config.toml
gain_aug_db = 10
input = "log_mel"
targets = ["emotion"]
arch = "transformer"
activation = "squared_relu"
head_dim = 48
subsampling = 4
init = "kaiming_normal"
max_precond_dim = 512
epochs = 15.0
Rows from block 4 of a small sound classifier, named by matrix and row number. Rows with one number belong to one neuron. Each number is 128 + 24 x the weight over its row's rms, rounded and kept within 0 to 255. All counts start at 0. Numbers have three digits each. After the name is the row's rms in percent of the matrix's.
After each neuron's rows are labels from the 100 clips, of 14976, where the neuron reaches its highest value: "loudest band" is the band of the loudest frequency at the time of the peak; "responds to" is what is common among them. Only what is clearly more common there than usual is listed. The data: acted Russian speech (Dusha). In brackets: how many of the 100.
# fc1: MLP up (model.blocks.4.mlp.fc1.weight, 1536x384), inputs 0-95
# fc2: MLP down (model.blocks.4.mlp.fc2.weight, 384x1536, transposed), outputs 0-95

fc1.131 106:164153183107117082122102125128152115112123116116100130091140171124119097132110142145142156130139138173102126118120140071131168122113108127117118120124150115126176158142160105099175110117152153099114131145132060166171143162123101164119133130092120105107110138150143109154126122109084114094
fc2.131 114:097125129119105135154098152156145110129103160113168150114150121164123142123108178171140108119130147145178123136081111153140129106085120100146108114124085136129142112138098136130145178143121117101131132139122135114129141119131154148138116121159184143162130139112110094101118086145129141148
loudest band: 250 to 500 Hz (39); 500 to 1000 Hz (25)
responds to: emotion: angry (39)

fc1.674 185:096167148179132108122088174168128161103077104092132140188129139095135179165084118098115163130094135108145122105156125164094162145134114123136111131095076101174128140122140149140115157132068144157141143116128158108192140129181119102126145158181123105084126121145124101156076113142136119094
fc2.674 337:114117099119142103114147101101103089134122157134103118115143113108119129137117143140135117147092131135100123144134121095135115101118111114126108118119114114121089131131142128133133123138136078136086128106148119120125102123143119152110134121105100089103118131134121146000140143119122151110
loudest band: 4000 to 8000 Hz (79)
responds to: emotion: sad (73)

fc1.187 163:091130113161123105119109106181121113116062168100134112142155134141165140132114148054105161146081139121052147134159131125122117158136120098124103133086060125114139151084152139136120102126106133132144165156129181096158136140135117128088094095154136108111132140098144133142125109165139124096
fc2.187 374:114130107133123101110130117108112107120137125121118115109131117105130120132116099136121106140100133119113125130128113113128107111118105129127110121102125116125052112117116122118121128137126094130100103117128113111136120114139134143113118102111121095114116121124111116000122122107107148121
loudest band: 4000 to 8000 Hz (66)
responds to: emotion: sad (77)

fc1.598 082:148171161119132093107167112172146128133130136099147108112124098130146116155111144132143157119118113114159143104129087194135128171124164114131125162105137146082160144150110146087103120095135125119174138105122137148142124126116113106153112093133134109111148080142104110160100129092153139178
fc2.598 039:138186110096139149143112131117123148133119157132107119162154141105133151183148123143116117124150142119145122077139142111157159078112119151135152117160111130115218094163115117103156111103121104104077135136098096084137137165126139068134151127117123088132099139106079127135171099086159133134
loudest band: 250 to 500 Hz (60)
responds to: emotion: positive (55)

fc1.252 137:162126111080153126183098159139126098136130106116128139109096136130156132138123067100146115125196126094143093142111153096081122108155111139142120114165107108092139141118161128096109107092163128154133126100137145156119107147120121163104160111143162107110145085115124122176079069139093158102
fc2.252 154:121104082088112151133154125115070169116157140149160137140138120149132115127117144145129081116083127122122183129117112122138129105090147135121152121111163164159144106156167136142088157141138137113070101156108127090123142133109101157116197149132120121132098194140075143069133122122153136166
loudest band: 500 to 1000 Hz (55)
responds to: emotion: positive (83)

fc1.51 081:139126123143132096139143169153168122170136130114138132101127113124121135120107114149144133158136103139099148119151153096165073127101145115113172153176143137122163118132134129118138113129107125092084145081164137056156120172133140127108132095158086124125142129105106116102134141155130119110
fc2.51 045:090100133131161161127102104124116131106148139153083186135175112139105164111126104123108127145141133132084117081167147142095111118137129144138093110109109151127104163129124119139127115143147114183112120114155137135173161119135130168136159124121152130150119122121138128050131167139153152110
loudest band: 250 to 500 Hz (43)
responds to: emotion: angry (42)

fc1.323 077:089114115104142142118113152138132138135163145088143097147111140142137107116110164082121138098112111169116135132122095121124110119124142122158147154149171099121139132091125114164155104125150142127118130132149154143147143140122146168096131134154123104145136117111141084116131122172132143153
fc2.323 012:110136109083148113110116124107124096089109174110128194151138128150153150141095174089118108127107177102117125143171129129117172126118151148124133148089165158114113134096178176144130140105163146114096120145101127078108113136144121121115184150152143142151124120185155136099112129082107168150
loudest band: 500 to 1000 Hz (35)
responds to: emotion: positive (83)

fc1.559 159:096131159122129132110105095164129149088101130086088135154140116145108150096123086079140165139110137078103117096108103158133141131120146102147116171098089134160119102122131120117150152138146138110122132151103154114159127117141084143090117139196138086111148134111155138116121108175153103116
fc2.559 323:134131093150146106130130120107129105150112134125131141122154132106136132147127121141142112153095138122092138138135140105121117112142112132123122113117127124123093136118147131129128121145144097135099133099148106133128137116152126155128125115116111097112120148121117128000124135106135172133
loudest band: 4000 to 8000 Hz (40)
responds to: emotion: sad (82)

fc1.591 089:090146106099162136101127141128136125134080120109124150094116125179128155145132133146120140170134156120116096094079152155159088131126135128141150153125120123181089123092111099135164133161138076165111108137138158094100121115110131128124108143103150103080144112121112089169118152141135088107
fc2.591 059:165112107120101112122109135087129188114127126149144098130093133123177132119128160133152145146124141143174126090148110131131144158116110163113100122105131137146144132153115133182149109153098143138136152141144132154138137112097144141109159101129155125108123169123146149182143114138111137121
loudest band: 4000 to 8000 Hz (29)
responds to: emotion: neutral (81)

fc1.75 092:098123141144143152106057127120149112093113124125116107146160178161122161100163123084161130187130106119132159118161138146116095143131136121150132133084097098154147103097139158167129117108095154109121121129160142187112136109138140133147111135193141134078156124106130135145135127153089114125
fc2.75 082:137129128143130116094191100088089117159125136156169106128161118126097122143125104130146104128152138155108118139212100125110127120106111175149170122131134098152101174139170039137113102145106096144126140164132142122115120126124050110137134096112128132134133109106141119103117158118182110091
loudest band: 500 to 1000 Hz (42)
responds to: emotion: positive (47)

fc1.611 119:125163139161136137111127089141117155066142115109109071132137133169147112119083129115115090134097150138134091165138152101100112174168106128108153120088129111153147102112138155160126145143127139148084168111117133149155151178133146116116111143123169131149113136163127118149123158152112113141
fc2.611 092:138072125084097146145132142141127148111129144142141156122140127138098088096139151138153134105127128131133126085153142101140103112111139140152075115150150118162108115139143155106116105104152138156134107089107142106120131066128139142098170144138109177141115108142149139116142142139135141117
loudest band: 500 to 1000 Hz (34)
responds to: emotion: positive (54)

fc1.409 170:131123120188146122115103116204158141081091117097098154162161128121158169120116135093145182132116129091091137104120085092108125166176113101125134156070117131121145124104151117126130120163123134147141178133123188098185144130173106133123121146165125112108149112115124132144091148154135133111
fc2.409 368:118125110127126105104135115104120099128117149139125115110150125099126124142118119131132109148085138126108127132121124121136115103124105129127098125117122110123081124113124129118125124144127098134093113111138108122137123113142130150112124104110107090107122126128117125000119126114113152115
loudest band: 4000 to 8000 Hz (52)
responds to: emotion: sad (87)

fc1.536 090:151109122132101173102084098147152123143139141121105135149120149149112143109114126118132158150165091112114127155096108129134145148140108121125067098132154113161139145141106108171107150203102091128147170091099176127130173068126145136125122117128143120100147134083083165153159184152146112073
fc2.536 039:116116164112121106120115149093132109119185088139108152114131138148132113116140147085142107152115104107145153149145123136130103074133106145067120159162142113129052114151133151121133130119135130135100127125096141086132143097159121116136170145126132156153138123161141163110089141135148176106
loudest band: 500 to 1000 Hz (38)
responds to: emotion: positive (67)

fc1.343 102:149147076143104087155101133138134115125160167116135151132123093116089150105112102096092114145087149111130109094173142092089083135084138155099123163131160120129136126099138111145115152116114151127157108134089130117113098153181102131111141160107178143122100142121178115167079120078169130094
fc2.343 105:115115164152116077143129124124157109139135166118122093149143160167136154133147123071105120117119133105135113095143105145116092176119125115098148116141110118103076087100117116154156026131181194134137089142117135147146135084115156136119116123119126144099138103167138122078094138135094145127
loudest band: 250 to 500 Hz (57)
responds to: emotion: positive (53)

fc1.494 087:076178103143144106115182129129141058076110118131156152117149109094132146087083107102114167162156119152136167138132147130119123149096140144119170141109120132153139133152130122128103130165126139096132143100114140159096133143153148121127144159103125106122121110163084113163074091169115096168
fc2.494 060:151075124141089132109120138150111107117152110115095142152108107115130151110130136142158119100165122107162121097147098120101132084116140134142104147144179110122132124145136134104128125107119129139112147129082122143153094133114133140120169143138114169140100132077165129094119184100141107098
loudest band: 500 to 1000 Hz (67)
responds to: emotion: angry (43); emotion: positive (41)

fc1.77 157:086110148134113134103133101119153143080079141131126181127124104118130148145126138103145136148133121097130124117133158146066121149147132122118141135091176117135139149088160099096118117122144148150136125121133117120162158123144121129121143114134130114054142116121132047101126103106125139109
fc2.77 188:132125114163117097105129155146102120138116116134097109114160135127119088110126133126086129159148130185140118131117137119143156111096061101106078136131112139144136108096087130091117099161140129133110150137077132119120170118126106133095144137098153122138084133122056129061129144121143140143
loudest band: 500 to 1000 Hz (33)
responds to: emotion: positive (52)

fc1.173 090:106143137117123129175124070123118121142140129147070131092073122155119127119132125144120162166109127155091126093113144092161106144120124124158120138161120140119119104101125117134141158121110128115149104142124149114129155148112139205108108117147130096105101119116098134157094065133123096167
fc2.173 074:116117111130120157129162165082069131121137096144125098106104143152121106130116136124111051139112143135135090133084138124125125134082124118113135172123117137099116180126133146117130168110128145109136126151131136141118129158140170143102143124091126145103102108134143117099127181100129134173
loudest band: 250 to 500 Hz (56)
responds to: emotion: angry (53)