From a checkpoint of a small sound classifier: width 384, batches of 64.
Rows from block 4 of a small sound classifier, named by matrix and row number. Rows with one number belong to one neuron. Each number is 128 + 24 x the weight over its row's rms, rounded and kept within 0 to 255. All counts start at 0. Numbers have three digits each. After the name is the row's rms in percent of the matrix's.
Before each neuron's rows are labels from the 100 clips, of 14976, where the neuron reaches its highest value: "responds to" is what is common among them. Only what is clearly more common there than usual is listed. The data: acted Russian speech (Dusha).
# fc1: MLP up (model.blocks.4.mlp.fc1.weight, 1536x384), inputs 192-287
# fc2: MLP down (model.blocks.4.mlp.fc2.weight, 384x1536, transposed), outputs 192-287

responds to: emotion: sad
fc1.14 137:125141093119170147106130119101131161121096164124126134123106133121145108114128125138113107142123126115136141122131114112099154133117120092152162175142160071114125121126118079133095155119118118105131151138139140120137141161087131133146107115126146121154158126070156142128117134110109128109
fc2.14 208:116144115131122113146129125122147098117144104127093138154144115146122140139133142128146227105146112109122134135118136138128122140116123101130085125112126183109141096109120145136136117112118123135098124111135136142114143111136138075117127145123096172135110103135145096169122167144110139150

responds to: emotion: sad
fc1.120 157:111172072123187138165131168136136151141101183129144131093125146148147151141136151111174130129126120121064126121097125150076135135136108102123115140146151102112129110134153100102150102121149135136126127135146163126125149123086087073135133136130129109155162125113188114118136169102127109085
fc2.120 349:127108121089115123133122105116126103113118150121103119128138148104098128115116133139100207118130113094113131142104122127121139134101113100139125135124117125107140120131105128151112114095128118142093120143153119128118149128107113092111131136108104135124108096112129118144114116114093119147

responds to: emotion: sad
fc1.97 078:148123150097102164117116148128120129130129114125128101150128101162124130151139141112115120106141125154150147148124138109150137118079125140125109113152153137157156143091086117080132115113120123106152136132129100128158093147145135151103083124120127182150118120116130081107140169110176145142
fc2.97 024:128158123102101116094124130136123140122144144099103141086090130148139185119150159100141145106133131073139080158162139111152143130113131107108126066184119128148147102121128146159152135117134129126066170150131130095177117124172154142154126136133153150164159149114126117141121148150122145143

responds to: emotion: neutral
fc1.517 141:079161107113124137126127133118159204122137120132149115123115127185139085121131141155131121142143141160117145114105127094094150139093151112125182185146125110182143149136134128115146126102119122117152138112121162157132138118134121121152119143068089112114161169079138180144126127112147132154
fc2.517 161:140128130145116105135105121081135132145122133124146142146199113122117092125134104111145240100155134112134165141166118130163112143141119146124093104106111130104154105145113138110110155172182103139145147153167124110143125127117098122117127110107153101138102132135151154166111104103120139148

responds to: emotion: neutral
fc1.253 086:162182096155123148123131128099126164133135151099148171089109134121136146149122117133135073131121128147114123159069155123126153134140109120128146145151183126110111103150107086125125161125139166160092102135115140110149182121096135150111135109145105149117114112109100137179114164132070140126
fc2.253 015:122115104109136127129157117114134112113173103122130164165119075105141098099116147142121157146132130138100121146158144114139126096138144111118139145150145140161124118125132130098115162111143147120170125140131149092099130127140128167130118123140117112148151193127114124163109126127137145105

responds to: emotion: positive
fc1.330 100:162171133119106142151110136100125184143090109119140126166164133121136178102124123125153095120117098119072098103089136108117104150130094114133120168110101121149147154133160144153145125122116191108105127099158119113136151141080106123096133128144138184118124082145105150125123131106114120135
fc2.330 071:103109150128128092141148122123124150146120163106136171143181139093111101166141144134130091153157121147181146128130133087152169073148104138144157134135138117141110107132094100161108160142104141129124153138134096126115113115130107152108122134165068127135122132147107126151128083129133070096

responds to: emotion: sad
fc1.352 089:122158091129116114143156108106138152115143086155138165186157140161125107118117117132124105106187157099108119138183103139135167130130158109122129092122118113140158138127122110159103088136149153125159098122105122124102066089120156139152111155131101096117110140176103138125152143108123119134
fc2.352 016:131136100118106142147108119143146109094114170123206084149162095185071121152123132165156124137146113146157136130087115164157101134131122117134100125153117095093136109113112148144132137135142093092133152120129168165096140146129114123103123143104109092144136123133185142170101116142126166111

responds to: emotion: angry
fc1.362 082:124164168097113169136083144104160108117079095141123154140107154144126124147118089120112102171164139110087090119142125127151149180113123130110144173133156160138147132131153126153122124116074154146123092133088146159182133136093151154125139168130099136146168106181170069134102133118127137151
fc2.362 011:119134131148119104135100101165161144105150125151131125099137132138117098134155139107139123146135150143131095142127164094119130131185134113179142113111106105113165111143114120139129117107123094182142149133158146138090136132126114114101137111091139116170146131077117104150121145118132128149

responds to: emotion: sad
fc1.649 113:134139120079100118075128111163127105117155105109125140163128101113108133157081117109131087136101144074130150115120151207098145177110119132127117160105149084109108107108144100110118125118124114122176141129123122132105116134113127139097141116167094121148135160134165181107114113112111122138
fc2.649 051:128144152115119104137142123097104146148121122122079122163118122128157138110126099159109179114149125131122197111138134100164128120081119113150142085093153172106139108136164195111129133089120098137104119124158171114117177138158111109164131121120124127121111074107105095131105124131105129165

responds to: emotion: neutral
fc1.486 096:104143128122130145158097087105180146100073111105132114142131202150115131147086123148161131091117147135128125139114120163094161117130131126095152148105107157134110096133105151103120121065153116124137134140123136126177092101142137120134100125122112176131165105129103123125132158155131125112
fc2.486 097:146117145146120153111121098125147130103137127142100158138124104127105131174113118111130141122118136095127134115113102125120149101152159084145136092116113098120152127101114129119107128086126119075122138181139136117131124132113124136144092097154142139171086166114104129085132124101138096133

responds to: emotion: sad
fc1.522 103:113123157134155128142088118157096165178118089140128111135160155132135123100093145102078100130120116113092122148140121150146133104137109112135154126170123132125146094126144076125121130117142118126138112124144116170143107074107097130121113128153138122169148138145109097151162121157121088107
fc2.522 118:105122117141134109124141150144094125133137122090160133150098118137137152117135131116136143120108119148141131103141110112074130131155114143124120124106097138133111111152135115107100138140135088115180107096110108122103169096149124078143078087120127126140122106118059127129115129143096142140

responds to: emotion: positive
fc1.533 078:101131154127128111148112115143150104145141085138105123131156127144145144140148131129122100162148154134124130105134084128149136122108154092134134138168097123153136151126129144142084130127056125123145110138145136112063135179100144189110176140120185153095170104109102088171147143087116158111
fc2.533 048:138111122131145085165119142125101134178156108116099098107133156142136142156091140101092096169093122187126119132162122129132118143149140128110089129123125135105098119108104097100107155150128173132100144129109076073122151086104148137133148129136135130106147128121122190151148152096141108099

responds to: emotion: sad
fc1.42 182:129156096105170131140127155117162153120136181136157110116098123130155138108125116109179105131116129115086109104088134120084119130119084098149152130114164087094120157114124108102101163120114120111149153134141119120088145165072127153116150146143138070160168123087174121152147121098144108084
fc2.42 365:127119124091121124142117109118130112135111153114095117134129139110102132124116139140115213125134109105117142150108114120114138133109108100141124140133120116108152114128109132147117112100127112149099114147159124130118134127106107079102128138105105140127106094125128119146113123117094122141

responds to: emotion: angry
fc1.683 101:144116095147114155123133125092121130137126109122145111128066120133123105133162135126166131134139119090144106110137083084096116114138114149173138146125139112104114096085126111189078087126119091113155112132102138102125148140100145146117120130108117102139147128105120125131155095095128117137
fc2.683 030:153099131131104112158139166133120135183161096118108140119156111156130131130156120117139119132124124135164094155156118174148134150114132149121090128107109133158109134142109172142158129124168117114119118154159127138101194116107152087121113108131102128164093090122121093120087152130126140123

responds to: emotion: neutral
fc1.278 114:183152126132106127124115170129149135102066156132138172117155153082132149163112146114097088139097124158093140141120175104111156119075146114107155135118157151120124112136123122134121139098122095128160114148133124161132125116107114170122105127137110086115097120115111136086147138128111145115
fc2.278 094:130163066127124174125120127143113166139163108152153136096101123130134159136157147162137157129132134119124095148094090093155106089141127122124091123152138151146168103152152096118151134081129075128119126158100132143138115154124101082109155090147125088146109120114121135110140125155136132148

responds to: emotion: angry
fc1.63 119:101155117140134121126134134128095111129108181132172129170136090154097117153104147090088132165094187143097149124143133174105137138104150124088135177126131171136133067129123133095145143099144164155140145121136158143139122179110119117131129154083138174120168103133148134125143086166123162109
fc2.63 122:107095132147130146174130126150089154110127122046141141150135107104128139112104121132125130170160139171174092103107121114134134135180100154087128116088124119129067177173124143107115135158088154113106123090140141088099097126147125090115170104126075162138111136168083168117104101070127104095

responds to: emotion: sad
fc1.363 080:152162145135117138177170123129132081143120164118151099156151142146109132107150119083137099085150120092094095131119114108139122152117158111170157119143147120097109113170109149084130117113120119129136139143155157108149120141139136110103095126148138121143153114175121107169131143108147086082
fc2.363 010:139144139120155152139133111155134136135150135100149127144125114131106113134127112129128150143076133119124146141128141133154088128134130144115101132153088116139174146108109113119131135135147119133148175099114131171130123140118138126173087113089097129125136104156102156138114116108200146141

responds to: emotion: positive
fc1.341 084:149159126087103156125114116116113110159153098110143139168100119125136141105120135113106098159133132153103127114105156124118148100143139136135117168127132134204149108103116149088079117127142128138182151106128071126092117092081122116138173105121174148109108134111141148123100101087100173122
fc2.341 029:092158064132140083146138186134145095146134101152143085139165134108131154111144144168101105148097142133108114132117157127122147110151111109122157142140090129123100143130172143101122109142168124108140108125103125115168082089119140124125139127102134137167103096144147116121145135216133139158

responds to: emotion: sad
fc1.744 080:132144107132101126132099104154124128133141158151162108117151106129108169191141160126154104114131121146143113137165139077158107115131111138146168112116125109149158146123123115098135179101114112128157141155100079140117148108142087154133138178115156176117123145156109080131144124201116127123
fc2.744 019:109140099113136107149129110159095149162120123128105167178096151109117138104119119120150075146223139165133109096104151080106123078122133133114126136103113174107121151100136131149143162165098105101131135125121122157103106143144116141108102134094169150132157123127169180129139156102144100066

responds to: emotion: neutral
fc1.329 081:172079079098097186096182146132162131152116117154113169124138130134128130141134115147147099145157115114107142137144157140112096112110124119154135150178124113096125121155065155107156115171114116131119120131146106138117144085105091142116176156155143093127117136086121138137132160132157118137
fc2.329 054:145095148151156106112149160144106133151155146146150176146114118129125103148102116143136128125106119117146145152123066143161123135139164124123079116135093099153127144145118146121149108141112082100121135106101160134146089128139155139154111114151127155134136111162170122110110127131123110181

responds to: emotion: neutral
fc1.725 109:146122097113150132079129129108119108162130173123132138140145098133120151139162133118113098105098117141133100092160112108091091137133081144118064113169141137152122119158119134081157140122154165147106143117116119179155159144133157100111112153118118142105158105104121184149140134099135159129
fc2.725 103:109122156158136138153121128098144140093118143158109160147130136093150119118130099149106163161159102174149164122145119119140154113096161115101139119134130126086137119093125141092100140124154158126124116170160118116112169102133130168117130123153118135128101153138092131100139119108127101121

responds to: emotion: angry
fc1.504 109:126166119140141131106111136103128118111122147135127168145099152192170101144162129147130141136125144113098102093126183067117147166107107118097113169148137103152182142117111147155145151139139148160098136145111139156113113120102149162102139142134145135102151125116130103131159149117116133160
fc2.504 115:115154140156139130116124139124180136165109145158115126145125145145098121112127122082130130127165117129134180139106123135151118144133117139154130122060146095139144087155134129139151104124118131144101161090095120084178156109165167120110136149128121069118123111099124149129104124151108125136

responds to: emotion: neutral
fc1.740 152:126135104099153134126101106093114164139116125148151172128156180154152110101153126143115152138135143143184088122132108141126138144157175073129136129102152129124167158087135110119095121106130098126167136159137127186121080119124156132151152153077099148119132113158119159165123167116095112099
fc2.740 207:110132164146153113187122141118081127096122110153123100167120095094133138161091158130124218148125148138128151143148131137127108124109126102150112114136122119126110096143088123128117105086120162172136115158168132065124145137121121138105145130128148168129091146131132134110121133146110110136

responds to: emotion: neutral
fc1.393 105:137148050082107149143117132141122132122147116107120132090117144175113192163162143138107129083108121144109124134114140180139164125097141083156154132154114121158166140124157118110104149107084134142089098128135148114137119127106141145084131149112119122131124089134140120162130175147162137150
fc2.393 095:152107151143090125146141127114103095087080114127089104143117159105113119139106156085108196104102108089158137160134146125155135134134143142123091142140164161096087093095139128155102101138168175105133135177127124119132130145126145106144091128127124099101140137078127107120133122104143121151

responds to: emotion: neutral
fc1.591 089:099123141105137150131127132140084121150110127103121159095092153136092128168121098169166137181161088129096127147073146132138114115124097125092137134136143126123152148116133145133123110140126140169102122123136177089102127106189170169140111092116113116126149134122147127121175108101155141105
fc2.591 059:092119156142140149131133133143115134133127130069146136108137122105146111095136136110105063138082140113118145168067117105078098128097172136142128112107140099142117118107096120149097145108146134135098108145137094116120146138135136138117134189118098091148160117092158135108121155125106120140

responds to: emotion: positive
fc1.707 078:155109136155147175111120185159147108136152146137122148129138127121128137136149149125147113137085148170109136117115163132135188142101126163147094145113111118116112102106149138129112118130113164107133106140128136101143153138121149128133124109101114140110163116084098137082111127136120108094
fc2.707 029:178115129097139124143107109147116181118128150067108100123129147135129115125176131144110097091141172113117115116121165146160123152078116128138163114112145121116163088124093101189140159093138152139146136099149161108142094126110095105172089167132120145132156138140119160173152122143129139062

responds to: emotion: positive
fc1.169 100:108120109136092148174135112115140141115138114127110164116148148146143127175150079124102121129158111156074159141137154103149126123099182074184080161126164160095150107118134122160135172122128121156103127160126166152149163127140114139121157133128133143087142156099154147166136101125172109104
fc2.169 092:165128120099109144116107139127134093132092172165129122142111142131135054144142164104146161140098167111136151113153123209121149147083135104102124124158113113108169128129121099105129121132134112146148169161120128146138119093135143154131083145130097139111138111095139094140149083162098171118

responds to: emotion: angry; emotion: positive
fc1.494 087:143121125157127151083130143118143099111127195147136144101125093113148173144125121123113118140102134135095128107110158126104150156116154118103107121116117096137190124145159142098116080121140126132128118099080100146143131135090144136132133146073111104092139125131073096158162126082117150112
fc2.494 060:118168150113090157110125171161134165128084116150135119116143149131137143107156119113135115125137152053180085151121110134107140174149143074155092092146106117172126094103122146172121113153136123145091139112138117120117137157105102102101123126091146126166123135127171132125130152123110149172

responds to: emotion: neutral
fc1.458 158:139137102123128132127113171130110179130090143148151133153142168143131121137094150133109097135132111139115125140102117160103120139111133112166108141079136103076134112126160134134137106162131134114134179152128080180134127141123169156146098164100131109148100155121196125158136116086145082134
fc2.458 263:145129122140112128143117129110133102126128149144160145143133119097121143154154142137121250147133120127103139160124118113109112151146132101150135129147106139102162123140117140141123132140100129150132125124172135126128137168131109116107149148120141143132116070120087120142111114130139132174

responds to: emotion: angry
fc1.256 099:127157099200115147096121102133120126175107076129124116118106159123140124088146139122088086096144114125109114140165134112153132155085117164123109137158120138105123098104113147139152063114136152160133152105146159101148120126107141146120116087138113127080095141150165131144173138111109129115
fc2.256 081:103145130122143120162103146160121108164097116162159130060156136101132176124124106184166092127112111105130142145123100142142145180121144115117118141113067129150111106124123149116131125191104119147085095130136116128130120129110110105127109137163154158124140107119128101103127144113154162128

responds to: emotion: neutral
fc1.507 081:185088080072072160128154113110089140149123099154086159148093143125110166096090130126129099163172144161136147125137153106141131130093108147129096136124126140128128092148102085140164136110112101135122119158124108155134132169125107093101143108089126132112092153119121129125161141148166187155
fc2.507 018:130136162164157089108152112088136135104134120135136144095106112122131088165124131135128150086141151129121140103071117117130140130135151158126197144129121094114101140142104190089163158141128101098096145128129142121137115115121131140128140090145200110117112146150143135136095101169093136117

responds to: emotion: neutral
fc1.242 088:156097132109139136111107122123129132089125098160127127118138104094133129115105155143152097065150108088116141167122144094149107150123139133111124130156129100106109142089195123178145128144149151099100118136109132147133146142097130098097125118115154175143142155111126149144103103096159121138
fc2.242 031:136099172090140171120101095144151142144100115096142134118122133099137106160105121172142143152133118140117125173166136120107137151121098096114109109131163128114079108123140121141117141130137124164125156169121099093158118145133140155103163114147113116129149127099107117127146129138113111142

responds to: emotion: neutral
fc1.90 080:155097057133127113143148204079133152129098134161176119101152144167104126202105122126114086128140083138132097116163128143153104156117125121146112126139167128123143102132116191132135105097100127151139118123114158142154119125109148150122130144090122067105118102132132134122083106103152145135
fc2.90 024:117145136148170140158143142138109173137121119153123110189133135090139138094131113173133210154163112160158147155132091126096110138124119125095113123145137108152099103112139117155090146155138128087123152133130139115139095137106110161144135126119104084089098110157156145128145144144118129152

responds to: emotion: sad
fc1.353 135:119113097143175155139135107139161156105137138149175110132116110143116147127141154116093103092139150109113161109113174147119100148095138112153108136127151091090130108082158124107132107102153111111107142111129131134124167148122122094124121115138128119118110146097128173145155102150152123129
fc2.353 146:138175128102105109118106118126132140160138106194149120148136159106154089135140092088145176139161106078111112116111160103148094149173120118103124115136147112136152142146121116110135152165124092134124108082164140150105107115168111141107109130156145129127127091141117150134090081103120085142

responds to: emotion: neutral
fc1.500 104:134112145181142136115110087127086121116120150132171095145144106146129118130121137130124112083142103135116117156118142143083126126125150182134112133094153199109151122189142128133113091112114129092122138146107067138089151125118147149115147101147151165122119119140165132138174137123098146134
fc2.500 110:142172147131142141115144139119152148113173134093137139112108143127154123162136120118129158148076156124138099081126150158162110153115136093110116124138137135164144160125124145103091123109083112142114111160106111116163140102131124118120151125130152104130144104119136137095131153120108101127

responds to: emotion: sad
fc1.54 102:148103118111119132128142160083088134123127116106092090163140093160128134162128128162118106144134110138122111102130133143129141120109088160196121143100127158110100093150143127101160149129163131162137119082115111122099122119090105113159107083115149157092134103106118117132083136126077166121
fc2.54 071:138150101132117131115104126154113141172133103155107144120092144130083111150152171133128164168130132150130140142137136124083146154153114146119123092109077093116101111180123140125127161104151093119118169144143125164122122111130125114100144103140159097122112145153102154141158103154125131139

responds to: emotion: neutral
fc1.734 096:162084133117116130124133119117141156067080118141170161109103126149115111142123172128129103126147148148145144178170114165133149122122129118114116150157097137085117145166162107140125133097146156160114117171113147181130123097116158121093139110094133160146153129116108171154140091118155140106
fc2.734 078:107104147108107170119117069127130130137108123148175115136095059151147103132123174120114146112111119130125120161127075124120159121111178093124101171097120127127112137161121155098108126131139141099135106128123128124095098134114138140149106146096086118114153155146174141126114149083100118110

responds to: emotion: positive
fc1.385 089:146074180125124129118130127151140137143136116131095119130110123137145139169134155110099094091098091158084134102154124125137097120151120152128113115138169111134140134114122136134116130090115144087098148120130130120171101109129123098137154120130117115141110105133132193095117159151122112154
fc2.385 073:153100136153113119166118133111110172082084116138128107134123160131100141129087139082101087161145150118139103115089145141122104121108116106114114105134121097133139139116097095123132118160153139095167172132094125172110124135146168119152091147166095164143175144170138145149131123117106114091

responds to: emotion: neutral
fc1.525 082:114152123148110157120136157110142127150138133131132139140119113138144147121093136116094103134163112121136149094174137104144082149081122140130121113154165094173109131153080121128152148100122118116113107129140155135111115190114165144160128139097121157115108153143120130140136109153143128112
fc2.525 032:129121134135100138154102112123118110173127089128111125154096136135111105144080138127151138137098164094146104178160101146099103152129165114120111113149138157103103119104150142160126129113147148120131155169107123098141100123166103151128108173160120159160165143133136126148114172138112152135

responds to: emotion: positive
fc1.509 113:123095150085123139149099148147120087168128104169091121145199135141139136090118115083135093120129088107170103116113129141137129140124118115142088156123135114153163130132139152148138108113130175129147094133139147126136121116118090126118162185115187174114124123130115114145140111117162189170
fc2.509 116:098149097113106111104139117115127135145123121156103119148136141137144141084154130105153087095113123138102139132129106096110126139109143121126121149122119133086129120130131120136117128119166125158068130090110142106150134142107110124069111154141142112137102106155159092078143138173109134090

responds to: emotion: neutral
fc1.660 089:089161141141153118119117130130094134084107121135152148125108124148119162120130109160115091137117096115102145146140117140113109115116193137119112107154159132138126102124134133135117136072145154134085139143111119071119138163085104105101093150139097126144165125138111127120129126091157107085
fc2.660 039:116126109115125163157149138159143109165125129139113127131086112131140094105125132151151198161137175144176128141138114126079171130129160105138120112200135114120125141117141139108104163124080125115177165161149125113145112127170099114101103112134149152169123148124118103118127121139131146137

responds to: emotion: positive
fc1.216 083:118156118155138131098121120115119110109137114154102107112177133125168157114144154133125113099142159181076132106140141166115173148150123124103128131178124128145166135157104100114192128117163122143120121134126117145140129108089131140122156089094139120082129110170144122154145110111118128123
fc2.216 027:141156113126104119129140100164130124110146107132181155115106131111096066113099108100137162112114151056105110130108134150132182131147161123145098154132118130110129218111088117115123122134104116131084136127162113139074135112136098095101135114140127096115105118154213078151100167098120099139

responds to: emotion: neutral
fc1.593 084:127109115164102119068136140134121114130121101133111120139159167099146148121106142161125124117120113116102116128079154141152159112129090173135135114126084116089134123144130131129176127109178149121122127125096107100094147130106130133132111103128099099107145112116135140147099091136154138085
fc2.593 026:162088135145144128107161104113160155141135166149088116136150135087136150132133116136095096111111163147146106176089134092168148123109131121077125147117121163121128140114078149109125152131119096095117119131125151117133096114145089130139130082161143136120123127184157110132119139127144055140

responds to: emotion: neutral
fc1.691 089:127208125169108145165102124083126139096107106140158128101093123126147135155141097158121140176148178102107116118157110157133126157144137099118135158123136140166152107151126092128094174104178175125146107113121125139129156157127103150143117104118172143130148128107136099154155138096135158134
fc2.691 060:151134145128117118104123124113116114151125132187133133121131122116089095141119134063116207118147125078152123122133167141143114130124148114118096138145139116126156098141138156062100160149105109151160141160160172118138107161114114109128119113124124125128112138118146121149092129105126133174

responds to: emotion: sad
fc1.422 169:148154107141162142133144154111147128113125145148145126127124117129139113115118119120152136123123131105066127083070126167101118131082096090131142134134163094113130148146144133125090163127134085146119131113156136117115137152044131135143145163133134104170149099092165096130118118138116118094
fc2.422 377:138122124098123119140124113126124100118122152118102115127144145111102134121117133137120222124134115108124133148106118125118142133108117102138123128129116124108136115131109128156114117101127118150099117140155121129113133131112114089100142130106104130132111107118121124141119125127107123141